Rows from block 13 of the encoder of a small masked image model, named by matrix and row number. Rows with one number within an expert belong to one neuron, the router's apart. Each number is 500 + 25 x the weight over its row's rms, rounded and kept within 0 to 999. All counts start at 0. Numbers have three digits each. After the name is the row's rms in percent of the matrix's.
After each expert's rows are labels from the 100 images, of 14848, where the router gives the expert most weight on average: "top examples" is what is common among them. Only what is clearly more common there than usual is listed. The data: regions of photos with short descriptions (Visual Genome). In brackets: how many of the 100.
# router: slot weights (encoder.blocks.13.mlp.router.weight, 16x128, trained with AdamW), inputs 64-127
# up: expert up (encoder.blocks.13.mlp.up, 16x32x128), inputs 64-127
# down: expert down (encoder.blocks.13.mlp.down, 16x128x32, transposed), outputs 64-127

# expert 11
router.11 076:467508539537497454495517524528512459547488494513495502514524498474535489495486504513482472476499458540520529514476465489472469491513492472448532470485481476464529448511465445477486484496496484
up.0 103:518498505515447528457511507534522502510496501518468500532497476478473485499478454476540488480474523520446519509558555483487473468448490518501487516460521501531489541491490494491500496517478535
down.0 102:475492506491512497539493517491488479493513489481510525460509503531502521502542541477488512525525502472528509512467454490497497501531485501522509486551469483483482455505523515493462510487527473
up.1 122:472484486500534491460509534512474498462528524474548517515509465474495496486490499495497518488440490494487525497451480539488531481525521544519503482493507492428490510472494495484499467523482477
down.1 108:541492502535496495519499503484523501537457462555475490461475494494456498518514496464527458496516519503533512530505520498525493514454491460487495478534494496587497511527521497490491544491512530
up.2 120:511489534484510484479507521459517492496480526493533521499490511498449489537491495452492486499464510494509517544527534515499506527504490541507512516535513495523536537479505462514496500509492509
down.2 101:471524514548488511477526524502519498524521463510477472445480459478490489479550452537493491520530490462504508490457487478526513505480537488524491454462496530527440501521514566472490498490497480
up.3 058:480480489523460457531508488504462462465467450527512518502509531494547542485454494495478511547499492522498489476507528482501449495504463559491526510492547458530475480503514537534485462525477498
down.3 091:484500500505520511527490511492517552512529515464435501528489458494469485491510507558514519506490540510519499521529507476487501486505554507474474516499511550507520512495496495475497530482558509
up.4 101:463511505471480532471507529550485467477483505465525493499489517502483515496529516532503490508490505509492497473426462540568514498507533475501502477494528480497517524468524527539516528523525463
down.4 085:535495491560508472530487463474509529499535499524462480514504469502535501498479516525501500514517473501499513507531528450448502507514508539488479532510476502479465486538471478512480487465486542
up.5 117:478477522460510501481450545484465496514485479514492491487487517523477538561482492518511522482502478483459522545485511455502481495505527478499509489485455477522502536522529474501518512501448484
down.5 090:504508479507486514497523467521559502483488548480497475518541476518498471475512503496488465515518507516526480423498506522506523527484489515502492517503563516484495473469501507533501469492558514
up.6 092:536476524478491508489514492485491551489473527517518491489513460491497498510501488533452546457507524515522470520499459461505474456521499475502482472518497498510495478524550489503496466473461469
down.6 089:473509476501479494509476535538513464501535474499463484506503529533521504477497501514544445551503494483503531481490529519505539523467511555452516508468511504476513490523452483511493519528514510
up.7 110:489461521520467550513484526495509553495468499499472461495517477460472455511509499482552507472477534538454505481517525491513518477526496539490473488460501551488507485466489468508509455496439485
down.7 095:505553485479505446485474474478492469491510515468476537494521511549502510506528492479481525526532464487522505504490450507501481514485491474511526513528509463482500485499526533523497538499567499
up.8 092:544501524491491519530560472496506500473488512560489474501482526496512480536510480529450556527559501524456474508465486527486490521494515511481516506490538526446483494511512498530502503511518465
down.8 111:469524481503502464469461525471495518528496497506506498519521526508528515479517493504503427468476506509519544505508473456528515476526505510490485519479481471500552509508448526553529517491476519
up.9 089:510467470502483503520558516470483464515501515549537510509498486487482468520476490494484496557429459488499536534490497494522527480513538486535509537507500471530534553485461532474444470507469496
down.9 088:518539536536529464514441475501542530506480500436472470475480499506496512475551515517506459472501523500514496481491505537461463487491461499503514475504532529514455512535539479494545501481513526
up.10 100:532552475465470505509477509459478493531479480540491514494537521499531516519518507528475494492547475523481460500514500474472451504472499482537539519485503493435472512489545511485546512519530464
down.10 074:509471514501523517483508460524541524462546519476520461527496505511515492492470519522534464512483505513532524470487488511504553484522531516480438489515531495543532503515450494545479458497489530
up.11 068:487519504509466476509485562477487486503496540521538502547514522506502500484494492521528490493526524521499453512493520510529480467497492517493487519468499505464538462476494518480504448530489499
down.11 087:479500454496544525507502474521479511534508512471489490471464499501504494500506508514499497507457507459471526525522473461493486481524502482516464548499518507510498491493544472568510549478514495
up.12 094:530504551488506508506464487478476510494520447505523487509496504499488473462555501535484509502510517495516545516489532476451479463521458449502494517517506526471506504504529538500474512477512494
down.12 103:496486451493483516507509476496499492451521519479476492504480490506512507480434513501524533494498478531472468486522482547545522516513503527486495489494498472539510482511459495526489522488495491
up.13 072:487519508515501496482506480489515524480515477526500487484456454462548542482492488473485525477522557440545508504504534474507494541507507477497479546513498498517464468503430470508499506517464516
down.13 080:463457516483483512538484527515470497503487539477478511465535534537461469509473504490533509511458446522468478480515488495490515471489504509486496487448465500501479522461550492512487492500535526
up.14 092:553487496513466479521469463489518543528467470526494447498509462534536515505471455499479495505541525505533490519545494462516505483510479458488520547536508470483487539492519478524544529518503506
down.14 094:479525493485529507522528523493482470484520526480491561534505534505475488472520492508528504547488496493488507469487494562529534485482507563526504463455481554534498505490491520481477475506494513
top examples: text has "sky" (54); text has "blue" (36); text has "white" (29)

# expert 2
router.2 094:497524475509479523485455490555430509491499500471486493522484538496517478443497501532494452488553463535500463477433551517482504490515533522482542483518519523513504487489507507511487532466473506
up.0 081:464511494494523464496534540431520500506520536446486520492507504505498502498492507516494513513482493509458435456522497472475513514483525524508513483500550508460468472504465473485488529466512523
down.0 083:523463485494479553480479474572465485508473474520502484521483489506519479512525474503511514506494544494551549508494476533498466490517466487498513538517481471521547517506530539499513444536490494
up.1 078:514489493534522502526485499516472461515501510530506505509488508494482534528473479517479486523508505495517484494539434482551488447505481512511498499512483468554500522518446541471523505513536516
down.1 088:486504505471481503494527519487512549490498493467474489519507490496500482465485522484532502496500491534482461488506554516427541532487521526472525518501486553469481456484528446509492495508496500
up.2 105:493493488487564479484526493522489522489532510493490494467506447522481487498507495501466509522484485522499464490510514544500498481500518515506484520486506519504477497486522484523509514571508475
down.2 097:526520509531470520480487500482500480519492483509514524512478519479494496528505496490547463495497551474515529526519483474471519483488494466500484459541492467540507520515511502450466502469489508
up.3 060:468470523530455473525496524524506516490473527498504524511497566520464535522515497535482509486500476482482499512475492470491486475491512499515522480525479510458450464514531526523488482514464471
down.3 080:471446518531473478532486550549508517483485536489477534512479557511447530501541490520524523482488495490498507507520497431497503470482494496488516491492483513493449467514525539525518513498478506
up.4 149:528505535526497473500499487536500506484507494516509492479468511495489456498507481506507513525520504524511480461554453474495533450487503496534531530532492545506488497520533500494496532502574489
down.4 141:481512457443502505480488507452481496495493479456477506523531489549481525491477493508493487475481492468491534517484545522498478529491519506481497462494496449516534502492441534501479482488443509
up.5 087:487475469543498504551549464531507513480484518530499503507504536500529493509506508481536522535531530533513457527466485484516475460531478495466440472518527493531490490449515485508492462514494488
down.5 090:495519536472481492441440572468538491521497492465520503490507481510463503496531495493505483507504468453489541501539494522484537525474535489538518507473501515508507492536488510475495526484518506
up.6 097:498451527513425487536419530500450499475527493485497483491516546487510508490516510518491527480490537512497488526493496469511502483497483459504505454536497531505476475464479498528500495494496481
down.6 093:482525446478543513487531500520532494530478496499498503491476459495469466471492506466542507505522469480516495499503497548485488528520525513450539557473476461520515517515518506473454509505484516
up.7 090:535462549521495457525479504486535496473473522481474499487497513485504479511485503515488468523478506517497462501490478523523507510500516499471466542572499454495476528515490511481490521514533492
down.7 107:476528470483497546495499524511482474500496465517502504521509493480503529504500503455539532467506495505515545510532541455449520501482517515500517455429502513504506473496490473494516492490458509
up.8 085:469467536487481470520518467446531475527496478499475476498542484507503515505532530498520539501500502510497486516434524547489493529549519489489505530497467497466464464464515483514523475517493481
down.8 095:534554474511502479478508505544510486456515504518548534533454509487522480511488473513506488505489479523520501478564479476516522456446461495498478504488537486533514516531489499498495509463516514
up.9 113:450521465491501497535550499498537490489491523524480508532480503491449443508494502463478508520452484537495437478527490544498442525520513510445507487490483468503499488515468467534508459524443508
down.9 119:540487554498466506446502519475497466501473499482517493497526490493547570486508495541517494490564520483521536503503496478499520458494518492526509503556544509474487497498493544484466515466569509
up.10 062:485457478538430502522483496469465498546527536517486526506482577502455498512490479472523503519496527493496470455524530493436524504512469485490507515495481490510503508483490525478525561490508496
down.10 071:473537550490505541470486500523502481474488484460493507496518449543532521504514530510474507507493465456515547508505501500532454522490510486549536471490503521488503487491522474494458436525477501
up.11 116:525507501512495488509541459537519536539458493506512445558496493495483516525505478528485496485515494520493517531502491511499478455483516517484518480498473457477491486516466494498472514506500527
down.11 119:532524487515518531509511484528522509566486454506480466513521506516495516551518490500495484485502483530502492474502488522504478516521484553494515484474477489529512517514461479465477530518467465
up.12 085:500515509491484496534501520537498478522465472505460482513483488508495505530506458489474530508523549497456536511518529468490483433514517482506497501480429483534513485526507474488490496523506505
down.12 090:497518522505468522501474532490486500511518545484536493497518513526514533484494505511562493487490494472566505504504469508527508531506476515505493504522520507492504496463538494516463488500501488
up.13 138:524523465507517513494505447465514488503512476485514500483511518522537475471457488453497494500494530486537510518496554509481506504518492483491470574542525489488526479528479492519507487525505500
down.13 127:521481570517487505493487512514492500513493538505513533509510475474464498561509519502495506498477474496468476473518447473527523505471487507506528419488475505504478507460547501430509512465487499
up.14 094:528481534546472459503531522520499480473461520518539508501471476462482462520472488518491504523536496476472498487507494506510521492474507505564501501499487529465489482527522482519519495499478530
down.14 096:472510502454494539491459469476501506516531471472469485523526503549518517477528504485524494463481498487498491508484492504475460442504481532469488526501484480523526519495443522500456493498535500
top examples: text has "wall" (25)

# expert 9
router.9 071:539514496485527534535519475506512508515498499518497493513528488497495461474488547499501528469541508497484520489519475564471530484477459516536476492499491508465485523460485464478496476475547533
up.0 093:522478490532498527481475465448505462501482490480503488478496490513509482471497508472504464492523513511539506514518517519482527547554505502474501538490524487552506481469493476516512504473536493
down.0 095:475512570489487469515526552533506523506489500515485559495504510475459503535496491490508527523474495499461492520459499476534503494473508471514480434523473491471465522516506526450492483499476524
up.1 097:470478485485464506521534475556441470478500499489495462479499526511475513510504499513488479485496482514473531551462464512497485450498512501557506462510509553501489535471497486485505487542505438
down.1 105:533514528555534476454459539465550503537490479546524487517477494500517449494490484487519461494490533497521488492532481488508531498500494510487484512483516473532511458533461499515473507478460542
up.2 117:490521520531478503466439524485472533502513509483505515482503503502457543487513443495497495479500546520506500520567515448509461538465504501519510482500518480546479532515494504488500484486499523
down.2 106:521494475480492500508502523507479469482486510506478495476485480498535442509492537499492522534527454475469502486449494551485498489531516489483521523488488522474516456470520497513487517520472482
up.3 092:468467494512493484459492519472486451482526489496538536460526491492533492487465530503524444488514513470525528495463497539523487549521518525463454480522471486489535508480504534509494501503516527
down.3 099:512511524483518500519513487550538529518499526493480474515478496507466486482505483513473523551483479534487477491513499485495522469485511439539514511523521509506464518511513466501516495471500507
up.4 139:515523456476551517526486495469530494513517526487557515506489495511496466470469511496514518553466444481508440484526470509505576490502488523506481510526551481494517496520451484510503527487547536
down.4 135:494522537510498483451520465541486486516523476484452549480484505461496507549494505477454468466502552486502521481489529533473485534478502467504538444505456491513497516480521507441496496490472490
up.5 076:497453491507523547518543505530505508504503552532541517481462500477476473540517485461513483532505501539479523524501480502520513498474523490512483475460567509519514507522497487473481506503503493
down.5 084:519543545492474482475459533495542513503505477472471467507544500542511539492509525520530481477502509491536526516478530511462512523539519507513515502545478490509498511521495487535524521481504472
up.6 133:509510479497547491542522522475528466541508524510489505507497506485465512531525482468480465563515468515479475498477470528528565500494563491515478476506444484548502528516478521484478521517541525
down.6 123:502518511495490526456483463523484539482495497479504520473489483475551489471460474510492507454472534456534493478518540503436481534488462520503533490504546480476511461495492459527525469486491500
up.7 089:520530501516550491511509518497529508481512522487497522493483478458504473495495458490538479471418504483516510489528485480473522492498515479547483541524526515479534496533529528493510503512490552
down.7 080:515493537471458510532466469493475491533512446496469493478529528529487527519528503493489534494527500484494494478478536494497484518511501539503514439507504508503495494470446494497491503464511456
up.8 098:489512550496501481510490535484489494477515525480446459438520509509483536525475512520469476445476523484485541500476521483553506494484475495512500487523525527503456472512512518495475463468521503
down.8 097:491468496439480530512491482496503506502515457514506497529506491475544433486557497496548533512507480546475480515468487465475493503529490492467491498501472475462521511514487486507535519491480493
up.9 077:495534494503534480466496524508497499525531512453511525521501466549508504488495501495522472494505475515510434489537477489521537480466500477477531466476542475457463488514480487485482515478500499
down.9 073:494490498494465530519481493480481489487451493519487465480519510436487493535520520498505527519520568472502537497459533481433449520536517508507479495531488499528481480510493534498540482519493503
up.10 128:485536546519493468482503491508480510493472461514479498514516507498490477522525492519465574477511487493497545517466530507497450488510516518478495502465502509491498494481541486491484457506486461
down.10 113:521484454503503516498492515482550484494501503528526502497495493501503506506484485497517420531513502540501471502520446498506563509487471489513516516516498496509491495520486518544514554494532535
up.11 123:512490501499515492473535481497544492513471482533481515495508483469493481472480498459530500490512504472514517493557543519456467506536514517493487550499509495531515516522531496531508511518474490
down.11 116:492515525528485505519471528498469499483518519484510493475473483528484559540529474524496511520482516507478493510470484455521543484469489490527480467492500479483485489481498512452468495477505503
up.12 065:528470497506462461481512528455496538509514518536475457552514492502506484513483521488500532480485450496479525503500464483492517458534503478493487501513550501451496454463510533497516484462453480
down.12 094:486508427488513535524483492506493483482500470463514508484502481520485531481534486541503504538509533495492472476517464531463458524488455500495512520456484482519506527549453475547494480550524511
up.13 064:462503475507527525457466523448508515535499514489578519515530470501498475523511533510480465499489485528482504501525448510501484501494515513520504529459488475519563520521505509483524508507529477
down.13 081:497496459491465492539530470529462471469516452508430443484447525482539564470486479566510532535496542468544504510498512519496475502500498503489511511505507524480499471521484483536460468512501517
up.14 116:453498512522509526477514537507522507525497508514473505498458451471499474477504481471508484471488531469501558498520516493495507510485520495524498513472463470579517546525526517522484488508480528
down.14 104:542477538475480452523451483489482506487495471508516487466539529529497517526514513505512509498512481511471491521466504503505510516519491515479477473542524511450459455503491508490506485458508474
top examples: text has "wall" (27)

# expert 3
router.3 070:463483488498481523486475474473490485499485541484519497515510540507495516473518528506463460504516538465516518505505539523498517491528523456470518465518483513508481478534533529479518474477517515
up.0 162:480503503517530503501488501502487485481504543493502508490469544480476529536513478535509487524517459525495473474525448467521549479503526485527492481493476497554477506517512497484492517505554523
down.0 141:493504461483484512479513510500476513507500452490491511502519477536519478470454518463503519482480548477516525539492546521466451516481516515468528522536522488492529493489486516487470475522471486
up.1 049:500496473504496479536476482514517454492530497500486513532494514477505506487486481531476530500489496506509488466570539470508452533464473541508501502453456523521561488512501512512488497478487479
down.1 088:525471457538538498479455574498508461517538531505486494471502481475497460475455484506550549499506537446552496503524527482487511523481510514520512480486516486505505505542440496519495460513509510
up.2 053:459464468473517536474506490474451500485498489505505470501526510470530515466519514500501468537510523460533512534491505479472470477499487504504499547502493517508516499525488517537455497542461453
down.2 086:454460473482527540494485506498490527507529506489525497523503492533524528483533492516517478514497530449510471550487527496439441486509512530495472550481516533541521488511486486506457523520493486
up.3 070:504479482538480483509534510545448487503462509482505481509489495529471460543507496532507502522546518496500471535520473508500542442480496481554528478506508519524507515485498470462519475503520488
down.3 086:478520481489543514503451546460513517517534495497490503556525493501529523470500510461497511476464531521478514522446543502502452527522514544424486524503518475495479508516490506531489520490454539
up.4 048:467507507515546498519498535538466487474489518559510509505503479508489484499506506498520495503512526464528484510475492483548481508490528462462533511487505531527499501502547456497487457506492506
down.4 088:474494453531514532526469488486534502537445511481482504529467549491488529491495483546517535493489490459514508493479535483508481498473491547519454464462519509549490516435492466469491487507489518
up.5 136:492550488560522531466520467482491480500494469482518501547509518524490474468514495500547501480484485508498531508565485495455498495455496507499507530471511544482520448485534520494494533491462497
down.5 139:464527519550490519510517485491484451528525482505531483531544495500453502493478520506521478454502505506455511532505457489492491512485502489499473494515477533496545497492515507531510511514458485
up.6 103:526542490488507505502487471481517492493505477501497535509478514509561521466478484500481490510548513484532468479501516540506481554475446499497496526536505501514507490504492546520559526488538504
down.6 096:497448520486511493504539491502459516509534531500531468498512503482463468537478543514502497474456494512510507512534521472516497464518516494502505480508463497493495522504522471457479468514444488
up.7 115:523484522569471510517519491518474483489469512506502525504482509458464439520486510481498505525522560489502496481541505479510496489489524476560514516497494547488479517500571486506487498492500507
down.7 099:475543483423508467454472506457516490499502504498511475507526491562498531467521494505524497473496471479484508535485483508489495496508497529451499484503505481516528493486425540501485497523515499
up.8 072:458479512465471474481405504510464492485495496500484538505509483509508522461511493499542548514511464495530502487515487490528499501529510489486509469484519520497504476510480536542501481466502449
down.8 090:479491439488534489549509541496502509487464466459463501527517534526500470516463458489491505515485496504498487499534470552478485485476499512489534484467470485563504558454518496478471498514501528
up.9 089:493532528469492508486512507472510460476500505521495521513445506573490464501447496539492462491504512517498541482485495491521496483511495512514483548477520495511525526499479523535502534482573492
down.9 086:493489462535507468524499504520469530528515520492531491489558470469523500498538496516476500533528476491484477508495517508471500546481539499504525467525475476474474463483506489473522460497440522
up.10 081:452516490526538491461523461546468484526475476457540502499500511479495450520515524460523490527433477498484499519505521479470505510501504533515525555490508522517456516512517502508501521493498461
down.10 097:467493464496523510542490509487469502530480499468478418507508494493457465484498483505505516529470435471503511507503487494501515516496505525517511509505527485539498497504542475508503465522520524
up.11 059:463511507506475473503471523506509498493508472510486517471481509520524510461520463452514510519525491492548489524518491466504535530477513455520531521499531492533477552546501516500524515509543490
down.11 086:487517458539544492486480494508492506501515465464452520526492509542475506467486467488528489564492496490531465487510459441495513435527494486553480536498506519552508504511474493509515489516511538
up.12 108:505502495528515517455523496509447504510491560547487479503466546533505422504526476498520479474478493485497528498482493494487549507523511531523497542483469490533470474500513507493509433474469474
down.12 106:476505486503524494480511525506447545471474489476463493497503502507472499429523484491504516494498494481547494509487532498484505524534516500479523552510484505481446492489537474459471464516500525
up.13 113:462479502493508507514549463496558486544494457534485534509502446503529494491480466461514483530470506452491516510466508538531497522544506482483471493525490477560514512497464505497495493547468502
down.13 113:545482534506500488492481537506475519473510530476527484475500535472470493539508528485496497455491482514503517501537486472491514479458493540513509480510478542450444505514573505472491489439548520
up.14 130:531509519476454512534507476537490489486499451497480465489499524495511499519513479540505496498533481520486504488525477466484534476487473470517503508537492512479487481515509493520505512483529503
down.14 109:470490490468519475507490514448483500479509522494524537531497486494477478495480513485478519497473510496501475511498505503523474486509485514496505497498512479506497534480464548488486477517475471
top examples: text has "wall" (25)

# expert 15
router.15 095:518512476497547494534577506489468468561521474493495545519498497516517456492464536500505508498490494525491491509527464507482526455450480517450512501504487472457501472474485468486491500518501485
up.0 111:509504502559514502480515515508491509486487479479479544458478499508527472496472486484471477512548492472503465461513536523544489556483541530509478514512473475578496513550483494490495519501508561
down.0 104:511480497417496521518490483491499478524484525543519486507501499478512528510516521516521538488454500512466527525485488484446509473522453494493532507480502521462487504454486500486521466489510444
up.1 147:552484509532454489532466494536497481489493500504519464509468503538486446490532536561503495508531483497517497481503468497536540471506459468523497514546535517517503491496500508518502522491542514
down.1 124:478525498450518512476528480471499537498533461468479526513511501485534542491467508453467509490462490491483496501506537513479476551521525554451496474482442473477526506512459512461505492501473502
up.2 082:513486523484452491499524517518467514477474471548513517488457492511520504496534493545531470466548542497472517519515477486440494490485476461520513529540512515461458534493481517497516519503484490
down.2 085:466517519497485505515461494470502515502536546482503470490540512506438503470475503468486518492473504491515519489464491485542499473525533531528497450491478485536542499524504509537491499512480524
up.3 137:541499496496495496489468482492518548517479502499515516465463505509538479466482504495483521460521521496515504496537517490487497524487461491489516514557503537456512507548514516531509541456509516
down.3 109:499503521457453509496531471501464480460525514499477483511537506482449492537489488515505511508465470514466496473484517505496518504507487497491518478472490462514509484470465487470509473523493517
up.4 075:452506489514519478504499477473552500522514526510506550502492425496506546528483495498484453527468496478483470492532462534537471502486455517454487483511527498477505477529471501465474492456503547
down.4 070:538493490520483513497487534526466509497484481486504456462480550475507479473514509506536520486508542491515546513476537492455531518500535505545532518503473521522470508482525507536489517547498462
up.5 108:507477518508537502472479512540434520495481489497487498501486502499503468496510483551524497486555536516514503522514499483510487438496489502484493463542473529516488497510524485503490484473469496
down.5 092:499503486495444526542467504467520512497516492497508484523521501516495521471475548473489531500477480510491497492481510506476512497519506491488489559466513443496504480520467519548501544535533483
up.6 061:453484504466489520523456493503431495493509518475507510531510511512525529480491509485476492497471494524497506490531567518513478516512501521520481525495505492481513473510444535523495501484472501
down.6 100:450528507486523522502504509529463517490500531463519471528502493510472524440494544503493508513447527475564543528509526514529494511523521504493485492509466484501494530507545495492482470477502505
up.7 146:539477504525479505535483496557488542484478505515498489507477509482451464532546499502501516481552494500478502478515469478473462455492498469511507496477449563486514514515545496492563494519457510
down.7 132:457538488452482508488500508446522475483514508462503510510527482552519533472500508489504512510486503494520510529501511520508516519490505535481485516512544462516510476507429515538427493488528521
up.8 069:496518476491493507514527530501473455479498542484535477502453504498517503486506549486494497515506513529461490477481476512495458500525477534524515470487477497492499528504462532534466504464490502
down.8 090:474501486502502519456442483464498515479517472469476480539514481470480490463489480520499537483486534472514516516516518452512527499508513504429495468508492511529521477480466503501525549530515490
up.9 089:465487517501500531493508539480491447511474467531514485495470506522531524515485490510500456507492579493496553516500489502475505490543494483509506506526487460531539529540504503532489511507493507
down.9 099:538467505513516454522487473542521555455529523506480506494529522528478492492537486487499531512509472477509474486497503510530518514481494549506485488470501537495480466484517512510551470464514500
up.10 118:459504482514559488441532558483490499487522505497492519488451508513492496464478532483492479487474485516463500465487509509509465528508500521468467487447492456455519491517490516465478497489523515
down.10 118:556488498480486509551483468524503462508474489537522511526542465471546517533502455512519509536491521496529518515535481487468532460491475484493541531537498517530497512499502476514505517492506470
up.11 083:474518443516491477504474526467445506466550474513483485519508474522508533465483548482527550507500499458510486482503520457496473496495461478497519484501504498478483494481510508527521554500478508
down.11 106:472554477509497491495483492501498513496486492464491518496544485488482484474511490467530487468507553485512481524539479503515457524466564523523549468492485483552513535421487516459493489533437474
up.12 110:507481511476509510496531532530506504511489558493509530483523500491488493523480477503533502528457507508482500467524484561523503464464523509543539488461511508492481501496495512477446486503520480
down.12 105:477543519494484492492464461476493516498501452509495477508493486477506465493517507488494465458502485496514493541497513441482499521528506490487476500556511480497527508493505472519559509477500519
up.13 063:490512494519468485527474479503557542497493493540491536511456502489516507492506429496478483500489492529525442497542490508513504513500516469502492517456510467527466548507509508489486533552529506
down.13 098:510500477502516503549502556543441490492546490485521476478521496499498506497469557510512495491506492461500477504518532480474471530498464534518516514525461534519530518531514506553467513491464462
up.14 083:522521507488484555520505454516524482483473495530511528522480455494532484495468464506501502527515524492486552450515512468477567511494511463498532612504520520511480511528514527520508526525495533
down.14 081:512511478523508450514497524505447503504564496477499470481523547521501518496509521543487481488471487463526458553509499523509480461510479525504455430529474494469513500459459490492480484454492474
top examples: text has "sky" (57); text has "blue" (37); text has "white" (29)

# expert 10
router.10 078:475485477500503538513476482512507532481464506503512488554473505514477488488462495535521473492560512515463491475515510503499506494473512477539561495523461452475506489517488518470488522516487464
up.0 049:495464489513517489475506517483507520483486495514495474529491500497506479495481498509469464540520478494511429481529467521504513521489536482457510516516497503507483503437468527522507536529499496
down.0 100:450501492502477499506505519539491494483510535476499456493477480519483487552494477502507502532493515459526505532513482511501510431493519513485539470480535487547471450455458507474512518502505500
up.1 125:508514495507487491497502525573507475497492483552505470492497521465480496502529505519467517492535492503515522524478551463505483446488548433531482529495460532550491533495536478518518455529478498
down.1 107:483490516496483524522496466444515503484501495454487500511510484527528522468459484486534502505488484525478477527511462530495508537535444556505481477474536479480511472531455543500451526499535513
up.2 073:510533504549516502463522497520501519471489450516503493512485501511452479458480482483515519524495554459534517538499492517533466493529496509502474521514542454543489546530471489498503483524492497
down.2 072:498464468515510475537502533498475488541517550490497485486513512514545510523508510477480484493486452507429479476538524491474533503493542525531538479462461535491489501496508490486478499501487550
up.3 094:482461449476500505528552508480506494521491499503456504474539493477515450527463465466486469502471524524480442494496543528544432528515475478472464520510526469475500524526464498491515523539469514
down.3 101:536524528511479507484446481510500470482448504509526489512482512499510539494564518507544512521539490446520559507516430471479529450485520535522515483516484524512474481514557501490482456480520468
up.4 081:453479495503524502502543515501496481512464509495463506502468523480496502533470526461514489562466560496462518468454524523528471493462503510489456498488515486514512540495493496516497504515465490
down.4 081:516491522525489514466467465503526502488520476513507502505558474520510482505546508558517498475517474480546497522506495471487537501546515470526529483522506498481513443531537509485520514456545503
up.5 073:512483517536532512546560510479511473528550482489466485500505450496499475480494462481522491523508548471547504527494482507474531497539473485501455534534505477493524521508508473543505530500503520
down.5 086:489484476480460502479441508509469522472498486523522517519516542530538519516508495489519499503482434526477473456507521522514482487482507535479517459515522477514472487526491535490479508478495479
up.6 123:470504517478518477468517491503545531538477497511504548490524472483481499493485523488494503505452490514467519534469528532491518531507508524519482475490528480511485534477475495502489515528478475
down.6 112:529495468554501485499489512510493456467492478515502465473475534460487482522476471476470472490521526488530505479510495467526512492457501472515511510513457495486496479497514462505529488462539542
up.7 071:506515487501479517528496481525525554512433503531503530518501513519496466565523502498518503496545489513546478528562503511452448497467508513521491480476476511484469521493528473531516527506474518
down.7 087:486525524459507516551489547460490450495543522502541483509505514471498531466498533526504487499497524508496501476451458518515486469551455493474487541492494515518529495516490527488463480504517506
up.8 100:479513504463508491537567486542496508501484477551474542515478486531504447528489510525480508551534507492469501504507502522516473474469489468509464486481506495520528510492511478477468476526537482
down.8 090:520491470553516506470461513459519521465515519477520465536503525471520526462520465492480480457494501487520495492496494490495542519551516537500519510520503483479469475489501517526531535480467497
up.9 166:523464519494517460545477549522508523497489525505492505447492486452518505554470519508463496526526504498525507510466488487524516493510530500536473507529494501517493550530466486489513463510532502
down.9 146:501506525490474553460537474475494491542488471502519506529515473526485469451508497484569489473490499508486504503544523521450508516496503517469515468474481527457515476473526533515504535457480494
up.10 099:517475537462503496472528509504509493514494504498493487505532450439518481508518493481522490536494539511479532506480482531465546469505558472558526530491518503487497523501508503504500512500503452
down.10 090:467512513561488478496453486507496512483516502520536508493495514552487528484471526518472468459462471456499514516504507488544484545524527523471458485506510489522522498498461480532504522492504533
up.11 052:479453480483464492520490547524469501492477519559506532541492468479534531537492519493479495501495502490483456483484480509496462444501526529480504476530502507508520505475495510517502502496496486
down.11 086:466499498504559492473493491466488490487474515490555480451483480481443489496509522513505483487481523487503496518478517515481497496486494500529509469505509510530424517505531494485534481501499494
up.12 112:503523507474518492507486534458501551500506514473499546496510518503506524477501502491541482460465477492477478502484517503461484515447467553526523464548542489458472504460491500481469514481494493
down.12 100:521479489499459497508501450543489481510476454535523437503485503469513455520495510525473518515518534535533539475515487476531521494563510451487498518492497515505522494542520524534526482502479470
up.13 143:538480528519559491493502495512515499523526489488514505488492487466480468498489478502506511532509504533536519457540510486475554467522554492538518549505496508501493493552486518495484528469539503
down.13 122:456521502449458519518477487487477500465491497480467520527510513537533539486487524498496489446470471452469480514472505526507464522495473518453511478513507487484541477457464503510512499508488494
up.14 113:484487495509487513517466543523444466476538512518526492540455527526488481500501512558474511479511511521478513523493497468501463453492503513512439487501494488533529483501477456514478468531476507
down.14 098:540535484511487504480528481479588521536497481456497517482551469500524526497495494470510490540498464478538477480507496521473513512509476496458555552515511491483466471496520530486513526485509521
top examples: text has "wall" (25)